Weights of a small encoder-decoder audio transcriber.
Model: 20.5M parameters, log mel input, encoder arch transformer, encoder norm rmsnorm, encoder activation squared_relu, encoder moe soft, encoder num experts 16, encoder layers 12, encoder width 256, decoder width 384, decoder layers 6, decoder norm layernorm, decoder activation gelu.
Rows from block 4 of the audio encoder of a small encoder-decoder audio transcriber, named by matrix and row number. Rows with one number belong to one neuron. Each number is 200 + 20 x the weight over its row's rms, rounded and kept within 0 to 999. All counts start at 0. After the name is the row's rms in percent of the matrix's.
After each neuron's rows are labels from the 100 clips, of 14976, where the neuron reaches its highest value: "responds to" is what is common among them. Only what is clearly more common there than usual is listed. The data: short read English sentences (LibriTTS-R).
# fc1: MLP up (encoder.blocks.4.mlp.fc1.weight, 1024x256), inputs 86-171
# fc2: MLP down (encoder.blocks.4.mlp.fc2.weight, 256x1024, transposed), outputs 86-171

fc1.233,207,167,166,205,169,175,178,209,180,187,176,201,215,208,186,207,173,178,213,204,197,180,240,236,195,222,199,208,204,232,203,193,176,193,213,178,185,197,205,153,193,187,221,181,186,217,225,182,205,205,227,183,214,199,183,222,176,199,209,204,185,192,193,225,194,191,225,209,181,201,174,185,207,214,206,187,191,192,197,215,187,201,233,196,216,166,211
fc2.233,217,202,201,218,179,183,187,194,162,196,143,180,221,211,220,232,183,187,221,223,198,229,165,192,180,167,187,168,200,184,206,195,164,232,192,228,215,210,214,202,198,190,223,187,233,171,210,195,229,183,217,190,179,177,207,160,166,193,192,151,182,218,194,185,205,222,201,161,218,185,184,223,194,213,211,221,195,167,196,203,192,173,200,223,213,152,220
responds to: the word "of"

fc1.379,216,199,196,198,220,219,200,206,184,171,201,218,220,201,197,198,182,188,216,228,213,169,220,208,172,202,219,225,169,196,193,183,176,193,216,184,217,191,212,211,215,196,217,206,226,230,192,195,209,218,186,158,193,207,204,158,206,237,195,190,205,194,205,217,202,150,205,209,196,252,183,181,228,214,206,189,215,196,190,147,183,202,206,198,218,242,211
fc2.379,224,216,169,210,223,232,178,190,184,184,245,185,191,193,212,194,197,218,191,226,210,184,189,178,157,207,210,210,172,195,186,185,191,202,221,189,199,220,202,175,213,195,200,215,185,192,167,172,229,191,231,206,186,178,140,181,195,206,226,206,210,243,149,177,186,219,196,229,199,204,226,233,180,221,190,165,197,187,183,180,193,188,195,230,226,211,191
responds to: the word "was"

fc1.557,243,175,206,198,229,203,204,171,183,216,198,186,199,192,236,211,250,179,238,197,183,204,199,181,198,220,188,218,188,183,215,189,197,205,181,213,182,210,178,175,195,212,225,207,218,175,247,232,193,201,211,202,194,178,205,196,209,152,201,208,213,169,226,229,193,178,212,208,177,188,168,198,181,165,182,216,200,205,203,177,193,214,246,181,204,203,193
fc2.557,230,203,201,209,220,188,164,205,195,218,153,217,199,178,164,216,167,216,214,222,189,178,223,196,178,190,219,209,177,206,203,202,217,225,155,234,198,218,209,180,207,187,214,198,194,179,212,200,200,187,205,210,201,166,233,220,164,189,220,228,217,207,206,231,162,216,202,211,212,240,204,154,217,203,175,189,206,222,195,227,242,214,210,183,233,228,196
responds to: voice: male

fc1.445,011,207,205,207,227,180,208,168,217,167,191,205,190,185,172,199,208,216,181,218,195,217,220,155,171,215,181,193,185,237,229,177,189,201,177,195,181,192,192,225,197,205,209,228,209,176,195,195,174,192,233,192,180,205,215,200,249,182,193,206,205,226,183,214,213,189,195,165,191,199,160,206,214,196,193,205,209,162,175,215,194,193,234,202,208,188,225
fc2.445,012,230,190,200,250,224,222,223,199,223,195,251,218,204,215,200,205,191,150,184,212,172,185,222,229,180,200,164,206,189,177,232,206,191,208,180,182,191,175,198,173,180,184,208,191,195,192,240,231,196,183,193,188,234,202,188,222,221,198,175,220,176,219,208,217,225,211,216,211,182,194,243,164,194,199,190,188,206,196,177,177,209,190,185,192,226,210
responds to: voice: male

fc1.16,247,228,200,204,181,201,203,207,201,201,204,210,198,170,203,221,211,207,192,180,191,232,193,182,154,156,204,168,175,206,183,155,198,200,172,207,210,205,195,204,198,209,216,232,199,189,199,200,158,191,148,185,223,195,220,154,213,200,184,232,213,209,191,185,216,228,216,240,191,179,192,150,222,198,160,182,228,207,182,192,185,227,188,228,205,222,201
fc2.16,241,180,244,200,198,223,200,216,158,192,199,214,218,254,206,216,167,173,194,219,169,211,208,176,204,193,185,193,226,172,177,194,172,218,214,216,214,210,229,233,218,201,223,213,200,198,200,219,215,208,205,194,163,145,235,192,188,204,234,190,200,195,195,177,210,204,185,235,242,218,200,166,206,198,197,186,224,204,204,218,164,208,157,197,197,232,215
responds to: voice: female

fc1.50,056,225,212,225,200,199,223,196,198,211,194,191,226,207,210,168,194,188,225,202,194,197,209,222,229,188,178,200,219,195,176,174,195,187,201,192,238,241,203,229,195,207,188,172,228,219,189,225,202,188,201,189,194,216,203,220,195,189,202,211,201,203,207,205,201,225,199,200,189,190,192,195,184,221,241,148,193,193,198,187,203,166,231,206,197,159,199
fc2.50,063,243,186,236,208,199,195,220,164,209,167,198,192,197,170,169,223,203,187,182,207,230,226,204,203,176,194,211,179,200,211,210,197,204,202,209,202,211,217,214,194,229,181,193,205,234,198,194,187,194,211,210,210,194,195,183,218,202,184,222,229,219,226,209,193,208,228,157,205,195,205,221,211,235,208,214,187,244,175,208,218,184,186,194,210,195,219
responds to: the word "be"

fc1.157,076,239,202,204,222,226,196,194,214,212,187,163,172,178,197,221,191,185,206,205,202,228,219,195,207,190,203,189,165,209,181,227,210,237,153,209,200,215,171,207,181,195,187,196,224,187,152,226,210,211,222,184,153,204,206,222,170,193,215,199,205,206,161,235,159,210,178,200,173,205,197,226,218,184,203,221,194,182,178,183,211,182,175,181,202,192,171
fc2.157,093,184,161,189,200,181,234,185,206,221,196,189,205,246,206,162,197,195,199,189,213,203,171,178,175,207,216,255,200,227,217,170,177,175,247,199,185,190,198,182,202,183,185,199,179,232,217,185,229,180,184,202,199,178,214,195,203,207,210,189,201,193,193,213,209,178,175,227,184,190,197,189,199,191,235,225,217,187,177,215,209,250,178,219,207,212,185
responds to: the word "the"

fc1.647,009,187,208,195,183,198,177,224,184,198,176,195,168,158,201,186,178,223,224,189,203,237,221,185,181,215,211,196,186,231,174,207,217,167,224,195,200,188,179,197,171,226,184,217,190,198,218,191,205,191,189,180,166,198,153,209,201,217,229,193,194,184,184,186,214,195,206,227,223,198,206,199,187,179,185,212,196,176,202,189,238,190,173,207,221,216,225
fc2.647,009,187,168,207,227,180,237,229,187,197,197,223,187,209,215,187,176,234,202,212,204,184,175,191,208,211,195,230,228,175,197,210,189,214,213,213,196,217,225,173,198,184,201,208,196,213,212,200,210,184,204,206,177,175,227,203,130,179,170,201,135,233,209,175,188,224,191,180,176,188,171,206,187,191,214,237,237,176,203,195,196,236,217,234,177,200,206
responds to: the word "not"

fc1.628,006,239,170,204,169,202,192,231,203,197,163,204,225,227,202,178,209,179,202,218,210,186,201,176,184,218,196,172,162,202,203,196,179,229,231,195,187,178,179,208,216,183,227,205,170,223,184,218,221,201,209,201,211,170,179,203,178,159,131,183,202,190,224,197,163,203,212,191,186,223,191,193,199,224,226,229,189,186,153,201,193,211,196,221,224,176,203
fc2.628,007,170,231,203,187,229,189,149,210,180,233,208,220,212,181,194,198,200,217,173,205,184,207,183,208,191,197,193,187,222,196,214,217,153,197,189,236,208,220,203,177,240,186,170,259,186,204,200,167,212,211,218,185,212,179,176,218,196,238,202,194,212,203,179,191,224,189,202,170,209,191,197,222,196,198,190,214,194,187,197,248,208,218,184,182,190,213
responds to: voice: male; the word "you"

fc1.236,082,234,223,193,198,229,200,192,149,179,192,188,191,175,195,203,246,238,192,229,169,178,200,152,228,190,209,203,172,191,182,190,178,202,189,189,210,199,236,200,208,184,238,140,187,192,185,214,225,228,172,186,187,217,207,184,158,185,218,206,202,203,218,174,167,196,181,227,181,214,199,199,176,210,225,198,192,183,174,193,202,192,196,158,213,157,180
fc2.236,093,184,222,196,215,183,204,223,191,192,207,200,198,196,214,221,187,142,191,201,175,169,206,190,211,220,175,219,212,213,207,208,193,199,183,200,200,188,170,191,179,199,182,192,224,209,222,189,180,198,232,197,174,216,180,201,188,204,227,197,185,193,206,195,201,210,186,185,194,224,247,193,179,194,188,232,188,192,221,183,245,208,211,203,190,185,216
responds to: voice: male

fc1.665,224,220,202,172,218,221,218,231,175,238,204,164,184,188,203,200,185,185,185,231,193,220,199,188,180,215,218,207,189,215,186,189,179,191,218,181,181,218,147,220,177,190,180,198,194,189,213,219,205,161,205,175,175,195,201,185,221,200,231,171,201,214,176,242,199,168,209,232,211,218,205,192,194,211,211,195,227,204,232,218,190,218,198,211,233,210,194
fc2.665,214,216,177,237,206,197,203,224,197,186,205,219,176,169,182,188,183,242,188,175,220,208,194,184,156,184,220,203,213,199,201,193,206,201,199,183,181,157,176,181,194,183,178,168,221,199,207,164,248,190,212,216,173,206,181,220,175,158,174,202,189,213,225,193,208,202,196,191,222,205,241,194,191,188,193,186,237,186,210,203,213,184,224,188,190,209,234
responds to: the word "of"

fc1.201,219,189,193,218,242,199,186,190,229,219,174,197,199,218,187,195,220,186,195,222,209,218,206,195,208,156,170,216,164,227,216,190,148,193,200,208,189,197,175,205,228,158,190,184,198,231,208,224,221,217,220,198,214,235,214,196,227,219,180,176,179,167,218,179,190,207,218,204,178,184,228,249,166,139,228,208,195,197,234,189,221,167,198,149,164,240,197
fc2.201,225,183,210,189,178,203,219,196,178,213,208,169,228,188,199,218,199,232,210,158,232,240,200,246,180,200,216,200,226,184,190,198,219,185,157,220,190,207,218,175,170,202,172,172,203,205,153,224,199,202,201,195,210,210,233,216,204,183,224,192,173,202,199,184,228,183,198,168,229,189,193,204,221,227,186,179,176,199,208,234,172,229,209,156,205,164,166
responds to: the word "i"

fc1.573,202,210,203,191,191,215,196,191,198,226,229,192,262,203,193,220,212,208,191,179,197,216,212,177,231,176,176,208,228,189,190,214,216,178,225,222,194,201,216,177,208,251,211,175,165,188,190,230,224,226,230,242,203,170,206,157,221,185,252,218,185,174,215,203,213,208,210,187,197,173,201,224,191,204,195,183,174,230,222,200,222,226,186,186,193,188,164
fc2.573,198,190,230,203,252,185,192,200,213,194,211,174,196,201,195,178,185,222,234,188,185,228,161,207,224,179,176,214,200,195,195,185,176,206,188,192,226,189,178,238,199,211,172,192,175,202,215,180,218,140,238,148,202,203,229,212,197,227,191,216,225,194,206,162,203,201,236,239,230,208,190,214,218,215,198,221,172,211,224,208,206,190,223,175,208,211,253
responds to: voice: female

fc1.674,094,186,220,194,194,182,227,192,197,207,184,205,158,178,161,168,208,196,169,176,187,203,217,196,165,173,228,175,229,229,217,197,177,182,191,190,219,190,222,222,201,192,180,228,179,216,173,215,187,187,185,212,210,237,168,158,194,162,238,187,200,198,209,183,170,188,209,231,208,231,190,203,197,203,180,202,194,200,198,209,225,229,209,220,208,197,183
fc2.674,113,194,151,187,193,216,200,208,186,236,191,219,173,207,238,197,244,217,206,201,181,174,193,223,185,186,143,199,194,215,218,190,189,209,150,178,167,203,198,151,186,199,214,180,231,203,184,212,195,191,180,161,157,218,230,174,205,219,164,199,227,199,223,205,184,196,190,201,189,197,227,198,202,169,185,197,193,200,207,176,175,210,167,179,195,199,195
responds to: the word "i"

fc1.249,232,209,186,211,186,182,198,185,217,221,185,202,174,177,209,174,239,211,198,207,208,185,235,216,210,214,204,202,240,240,195,220,182,194,172,176,208,232,204,204,214,225,179,222,178,211,194,213,169,198,191,172,229,179,175,224,199,200,198,220,256,194,172,212,218,230,196,218,210,205,166,188,159,190,186,231,187,219,224,202,142,186,198,193,185,200,204
fc2.249,226,185,220,252,228,204,188,209,223,234,191,204,183,218,191,197,235,184,215,225,194,188,203,231,189,202,220,186,207,217,203,232,178,230,198,220,230,213,177,217,201,216,185,185,202,222,211,232,188,190,181,202,188,158,208,191,199,208,184,245,188,193,169,211,201,170,198,208,195,192,206,180,181,202,193,234,216,244,239,193,213,230,163,217,230,186,218
responds to: the word "be"; the word "to"

fc1.288,017,204,194,225,217,184,245,202,202,211,172,213,239,197,199,189,187,196,205,231,196,178,193,189,185,183,199,209,179,198,183,192,206,167,214,236,200,215,206,202,209,229,225,209,181,198,220,219,208,186,216,174,164,224,183,221,200,227,176,207,187,171,248,198,187,170,241,228,222,186,195,202,133,186,219,177,193,228,199,212,191,204,219,180,204,196,224
fc2.288,020,216,222,207,175,194,215,173,186,204,199,183,194,167,175,173,223,177,193,204,231,202,205,216,205,197,200,225,224,202,234,191,232,210,164,215,236,165,206,212,242,198,203,191,183,183,197,177,221,203,164,240,208,183,211,173,191,179,192,196,196,207,186,188,170,249,199,199,199,214,198,178,215,208,220,172,223,185,211,185,173,225,192,210,205,190,178
responds to: voice: female

fc1.132,186,211,193,186,226,192,198,221,226,206,209,256,167,224,199,223,200,199,180,181,219,182,198,199,179,201,190,200,195,227,189,196,223,188,169,208,159,191,213,187,179,209,178,188,188,200,209,203,211,187,244,173,213,161,250,177,221,201,212,216,195,182,178,187,178,178,217,191,206,212,183,198,227,187,223,186,204,188,222,187,185,208,175,195,222,191,156
fc2.132,194,220,206,219,174,141,184,221,183,183,153,182,235,209,187,184,202,173,218,187,199,219,200,197,224,178,200,214,227,194,212,195,184,190,210,187,196,167,209,209,184,195,192,207,182,162,192,207,201,216,195,207,210,207,175,194,195,182,188,180,192,182,180,224,247,223,204,237,221,194,210,193,189,217,200,192,183,180,207,177,215,215,205,213,205,199,229
responds to: the word "it"

fc1.500,027,190,172,243,212,196,175,195,200,209,211,195,233,228,199,181,192,199,201,191,187,224,200,184,194,207,240,173,207,225,212,193,180,200,179,230,200,202,201,180,246,179,183,186,200,222,176,167,192,201,173,218,249,162,209,199,214,222,201,202,239,238,177,244,161,160,220,195,211,167,192,188,164,190,191,228,194,191,234,153,173,181,222,194,187,200,194
fc2.500,029,214,213,184,209,210,263,175,201,205,167,184,165,159,211,219,186,184,208,185,182,195,195,224,186,198,164,205,184,208,219,188,201,206,192,228,219,185,185,189,202,262,181,194,212,210,237,204,247,191,214,172,181,199,173,206,193,183,203,206,172,212,200,182,245,219,170,195,204,196,218,232,211,236,198,205,212,212,180,216,213,155,193,216,176,193,210
responds to: voice: male

fc1.143,177,177,210,211,193,184,221,195,171,213,212,212,184,199,221,204,207,196,185,215,190,197,195,203,190,229,203,228,193,201,231,209,197,197,197,175,214,188,203,210,198,226,199,228,205,186,203,190,208,214,181,208,211,191,214,176,203,218,220,173,189,171,192,174,192,245,168,198,214,206,232,207,198,207,217,205,236,198,206,179,186,188,172,173,192,211,218
fc2.143,174,210,174,158,198,190,168,222,193,191,184,208,226,188,178,207,188,205,177,160,219,182,219,204,199,178,189,180,215,185,232,211,136,211,208,231,201,205,217,226,217,199,193,162,205,205,188,166,173,188,189,234,268,241,181,183,204,190,177,224,209,211,229,237,183,183,189,196,209,185,179,246,211,166,192,167,161,164,204,183,193,245,211,179,217,203,194
responds to: voice: male

fc1.735,241,195,202,222,198,215,193,180,234,208,205,217,220,192,216,211,184,174,202,205,222,182,215,204,160,232,233,207,180,204,215,174,196,221,223,190,203,221,196,190,210,168,223,203,185,199,202,190,203,187,216,169,189,227,201,182,201,206,185,188,154,199,181,238,183,184,198,182,216,186,170,221,214,204,195,224,207,199,192,199,171,184,182,156,207,203,216
fc2.735,226,215,197,195,224,184,159,212,221,183,187,190,213,203,197,202,202,206,217,216,220,224,219,198,200,206,220,213,207,179,213,202,209,203,222,199,229,187,187,222,212,130,171,160,194,191,245,223,241,226,214,238,171,212,231,208,211,186,215,164,196,201,178,201,184,197,245,246,200,224,211,234,183,171,200,207,202,190,201,188,196,211,218,258,244,178,244
responds to: the word "of"

fc1.383,130,198,217,198,173,190,185,176,198,182,189,183,186,194,179,220,214,196,170,215,184,231,182,204,229,203,219,195,214,201,202,197,177,161,205,216,188,193,226,191,221,193,223,186,204,193,213,197,160,207,197,221,149,213,219,227,207,195,191,216,191,176,214,234,193,191,195,183,211,223,252,214,214,182,187,198,195,187,159,184,189,213,201,225,232,205,231
fc2.383,134,185,199,162,170,210,199,218,209,176,213,225,231,198,215,190,160,214,225,200,223,170,224,203,214,225,189,190,177,202,209,197,237,217,234,165,210,222,184,185,203,215,180,171,195,231,191,184,232,187,196,192,213,196,195,201,195,218,174,194,231,230,202,201,200,229,196,209,184,200,203,214,234,200,219,199,199,176,226,220,205,223,167,226,224,225,173
responds to: the word "you"

fc1.176,198,202,198,207,205,180,164,220,199,198,209,193,166,209,195,197,145,214,222,202,197,224,239,188,217,200,169,198,169,218,211,180,195,156,216,157,203,206,202,206,188,186,169,190,209,190,209,220,181,189,210,174,200,216,207,218,185,186,177,184,212,222,193,200,195,192,174,189,214,223,223,160,227,231,139,222,194,178,196,210,199,204,225,199,198,191,220
fc2.176,213,191,215,202,210,190,222,199,167,199,184,247,170,198,184,169,202,207,187,190,228,175,232,199,202,179,153,200,252,227,203,210,198,215,189,197,246,172,210,212,173,212,175,183,212,154,162,231,207,193,195,179,190,214,173,199,209,211,232,183,215,204,195,214,187,248,211,207,215,212,206,186,201,184,211,183,242,217,178,165,196,214,195,203,212,204,179
responds to: the word "the"; the word "of"

fc1.248,009,221,160,204,185,172,184,195,192,229,199,169,160,217,194,175,213,227,225,178,200,214,202,179,185,235,182,189,226,157,210,214,157,221,201,174,186,217,188,202,172,196,202,198,215,180,225,213,191,184,179,210,197,225,194,190,198,209,233,214,198,190,216,227,198,150,175,222,180,207,217,209,192,211,231,195,208,235,185,222,212,217,204,182,189,193,176
fc2.248,010,204,196,223,195,218,219,181,206,211,220,173,196,229,199,169,182,207,203,220,183,150,193,197,201,213,212,220,226,204,221,224,236,188,254,218,200,176,207,194,208,207,191,211,203,176,198,200,185,198,176,216,203,224,223,207,218,217,182,217,144,203,224,223,201,228,193,201,211,154,189,214,144,187,237,214,200,213,198,200,201,193,225,204,227,177,198
responds to: the word "you"

fc1.498,238,183,241,208,186,211,180,220,181,198,204,198,182,183,219,211,200,197,149,163,217,200,213,187,178,174,229,204,235,202,199,209,217,210,210,225,186,191,174,219,201,212,165,232,193,198,210,206,175,205,195,235,218,197,218,192,174,185,209,184,165,205,194,203,186,201,204,198,200,228,200,210,223,233,223,204,223,182,159,159,206,232,189,189,193,174,188
fc2.498,242,210,198,190,213,208,223,217,195,226,208,184,181,212,248,231,203,194,186,196,189,208,192,153,214,217,235,181,187,213,217,235,216,201,205,191,214,239,165,207,189,177,188,194,181,212,159,185,177,189,228,198,199,182,180,216,187,197,215,232,183,206,200,246,212,219,180,223,190,209,158,222,212,195,203,173,222,198,193,184,167,211,237,174,195,227,158
responds to: the word "not"; the word "no"

fc1.712,179,222,211,218,214,207,211,208,228,202,185,206,199,221,204,220,195,199,190,203,185,206,226,185,214,187,203,189,196,189,212,225,181,225,187,183,143,200,197,198,224,220,186,197,185,187,191,204,195,235,196,195,158,192,202,148,200,203,166,178,227,184,216,176,197,182,203,190,190,168,203,229,226,156,222,198,202,201,203,232,203,241,197,152,215,211,205
fc2.712,180,223,200,224,209,212,164,158,191,165,217,205,209,201,195,192,209,238,214,199,204,209,202,234,220,199,214,169,200,203,208,187,207,178,205,184,182,179,171,199,159,207,187,204,220,200,200,196,194,205,189,194,196,241,199,227,213,174,182,226,193,221,221,227,199,178,198,232,216,198,235,188,207,192,195,170,198,189,204,205,190,203,210,220,232,209,208
responds to: the word "the"

fc1.592,008,191,224,186,200,204,181,221,230,209,185,215,169,184,195,232,178,216,205,257,193,199,182,190,186,193,202,192,213,212,195,221,225,213,202,221,199,208,215,177,226,168,192,152,213,195,200,203,201,234,185,227,184,164,189,216,184,224,197,171,201,209,215,203,204,177,196,214,240,196,211,194,218,209,184,164,199,216,220,199,189,196,186,241,226,187,190
fc2.592,008,202,191,195,224,205,209,173,165,189,246,192,205,176,215,188,193,198,187,213,219,181,219,226,208,192,190,182,189,186,237,213,181,233,197,170,205,213,197,234,170,232,230,218,204,227,205,178,209,168,190,203,199,206,162,191,218,233,188,205,176,185,168,218,168,233,185,182,184,215,213,198,226,204,206,219,224,178,212,225,223,209,239,159,220,226,201
responds to: voice: male

fc1.54,103,193,184,149,200,167,246,211,221,227,194,188,205,193,190,226,226,208,185,238,196,183,183,199,214,190,193,165,186,222,237,199,188,185,215,244,203,194,197,182,217,156,185,211,175,172,219,233,190,218,196,167,182,196,197,190,220,197,197,222,214,232,174,225,193,166,159,195,221,213,215,206,185,201,167,201,210,216,193,195,201,204,225,221,199,145,200
fc2.54,099,216,222,209,191,208,198,180,224,169,217,221,181,216,225,243,200,194,180,184,223,206,207,206,212,187,159,178,191,195,186,202,206,213,225,223,191,190,205,223,219,214,201,188,239,230,172,164,193,181,196,184,201,207,206,246,180,238,187,182,211,179,208,181,174,189,185,187,209,224,185,227,208,209,183,176,198,200,191,177,210,179,221,210,229,224,213
responds to: the word "you"

fc1.92,243,175,183,195,186,189,204,222,157,225,230,207,196,195,211,218,206,215,186,181,206,214,212,197,176,200,197,163,196,236,190,191,241,195,179,209,196,167,204,196,204,225,202,203,180,200,186,191,200,206,196,252,211,179,225,189,212,234,173,188,214,184,212,192,191,181,168,189,213,187,208,199,182,201,217,216,205,194,214,209,191,234,197,178,195,200,227
fc2.92,241,196,211,200,202,157,243,209,193,238,171,224,219,203,191,229,191,189,197,196,218,197,161,185,203,222,226,198,181,231,195,234,203,201,194,227,172,193,183,224,153,177,201,235,188,182,181,212,225,217,208,241,202,194,236,198,212,218,203,218,191,195,206,191,194,183,210,212,238,191,225,221,221,194,200,229,208,198,180,211,184,205,203,151,197,196,223
responds to: the word "you"

fc1.596,251,208,196,215,203,185,214,175,164,198,223,158,183,191,186,192,197,192,186,190,159,220,206,190,198,176,148,196,226,213,239,190,178,171,196,220,204,192,192,174,214,205,183,193,212,195,186,232,224,155,175,209,166,225,194,196,213,180,208,184,201,202,203,217,204,198,218,206,198,219,191,218,199,199,191,183,212,179,223,195,226,220,236,191,164,228,210
fc2.596,243,243,172,197,185,239,224,205,211,226,204,185,185,216,191,209,207,193,210,238,182,218,185,230,220,178,208,206,192,210,228,179,209,156,158,241,207,177,188,221,248,205,205,186,219,178,160,209,213,193,196,231,227,192,247,227,187,186,188,197,167,183,193,197,220,208,199,199,219,217,206,273,204,212,188,194,174,197,217,184,162,206,205,182,201,188,196
responds to: the word "of"

fc1.177,181,221,170,243,194,220,195,187,172,180,183,224,204,214,182,207,174,189,208,204,243,224,167,167,187,179,190,175,177,200,254,193,213,162,219,170,198,227,168,166,197,197,202,187,182,212,204,244,187,230,201,156,200,185,186,208,231,214,217,203,178,180,184,182,200,191,178,212,171,197,171,164,206,232,195,224,188,210,178,201,243,177,211,182,220,202,244
fc2.177,180,209,200,165,222,176,177,154,176,236,201,180,162,225,218,185,175,178,199,191,190,193,203,234,203,200,203,192,218,228,209,168,210,212,194,219,192,191,197,184,154,226,200,190,169,174,221,174,210,203,196,211,189,146,206,189,193,183,158,190,199,206,216,204,220,179,185,190,239,193,208,239,209,213,199,210,219,178,190,237,222,187,189,202,207,236,186
responds to: voice: female

fc1.765,244,184,180,184,194,186,196,209,232,211,183,183,226,217,220,234,194,176,213,165,180,206,211,170,209,196,202,215,185,187,188,172,189,205,185,211,197,197,187,158,192,166,196,201,188,189,211,180,204,200,239,205,176,193,189,211,210,181,187,172,225,192,222,203,198,186,171,210,190,195,165,189,208,197,189,234,212,198,222,216,203,184,190,204,221,155,220
fc2.765,247,169,179,164,202,169,208,209,185,212,164,171,206,218,229,228,193,223,203,204,220,211,186,169,198,196,198,208,171,202,172,209,192,222,207,233,190,176,168,195,235,203,165,192,252,190,202,178,168,201,170,234,194,183,209,237,194,212,192,208,198,203,177,178,161,182,176,165,206,170,211,194,173,220,184,216,221,225,209,181,184,187,193,200,199,189,199
responds to: the word "you"

fc1.327,204,232,194,189,187,173,192,220,190,205,189,203,211,219,196,197,200,182,191,173,192,205,186,200,197,201,202,187,182,190,169,207,198,187,242,191,229,176,211,221,204,227,212,160,197,196,221,209,185,203,184,236,176,153,213,195,185,182,190,180,222,221,188,200,192,191,210,186,174,182,202,179,203,184,202,236,167,224,201,214,223,189,179,180,221,188,240
fc2.327,219,173,168,192,206,184,203,210,204,191,194,200,204,161,214,223,193,202,193,196,215,201,175,163,184,217,242,232,173,197,176,195,186,219,205,214,208,208,187,202,160,198,224,168,181,215,214,219,193,226,186,228,180,203,215,176,196,204,199,181,179,167,189,241,221,223,193,185,199,170,199,193,199,211,199,182,225,202,193,181,156,196,221,191,202,171,219
responds to: the word "she"

fc1.513,228,258,227,236,218,238,202,194,185,212,193,207,200,227,195,192,183,211,177,180,240,213,170,160,186,193,194,201,220,229,195,215,176,226,196,198,185,197,232,167,199,150,166,181,184,178,198,207,204,189,210,183,187,185,191,208,194,181,248,210,225,201,190,227,210,194,177,193,184,210,202,189,198,194,190,195,218,170,202,220,181,174,175,191,184,194,179
fc2.513,235,187,187,227,189,193,243,194,176,222,198,207,209,172,162,206,139,197,204,220,215,222,209,159,205,228,211,213,145,185,200,210,174,213,204,174,195,192,172,208,203,201,181,197,196,228,184,225,195,225,213,224,196,196,208,187,220,187,205,167,197,195,202,203,203,195,200,193,238,198,184,200,197,172,195,215,204,213,212,184,234,190,170,210,211,182,221
responds to: the word "the"

fc1.461,180,247,200,191,209,193,207,190,213,214,250,183,193,224,187,172,216,220,235,180,186,215,217,194,203,184,184,217,185,193,199,255,257,196,204,207,197,196,209,202,191,169,189,211,221,215,200,209,169,210,193,191,206,209,188,189,169,220,195,191,209,208,173,198,200,187,183,200,182,178,197,193,191,173,184,220,232,176,175,181,208,239,196,210,227,170,169
fc2.461,180,196,199,188,174,222,226,197,174,224,177,202,201,195,172,206,192,215,206,194,233,203,200,203,196,151,161,201,205,212,195,203,171,216,210,205,180,171,223,168,187,211,200,207,214,208,209,204,240,222,196,160,210,162,224,200,224,191,233,201,172,196,195,206,209,193,182,189,190,237,199,221,192,204,223,192,166,191,180,179,190,190,178,199,212,165,164
responds to: the word "it"

fc1.667,216,212,189,212,212,200,204,227,199,224,207,201,217,200,211,191,203,202,210,204,211,214,212,186,188,198,225,183,226,239,190,186,182,227,192,198,190,167,203,225,219,191,184,204,193,191,182,168,149,217,211,197,218,194,235,194,173,210,201,193,194,245,202,190,225,196,219,159,178,222,216,182,223,215,179,193,189,189,193,180,178,169,170,208,190,156,173
fc2.667,216,213,197,203,205,257,166,188,175,201,181,220,199,200,166,215,221,194,226,212,208,186,150,187,220,180,199,230,200,212,196,171,201,195,190,192,210,204,180,207,216,209,183,171,213,216,189,188,200,215,195,186,212,194,194,224,165,164,150,163,166,205,207,163,201,205,205,199,180,213,232,201,213,220,211,180,202,229,197,197,247,190,228,202,220,171,224
responds to: the word "to"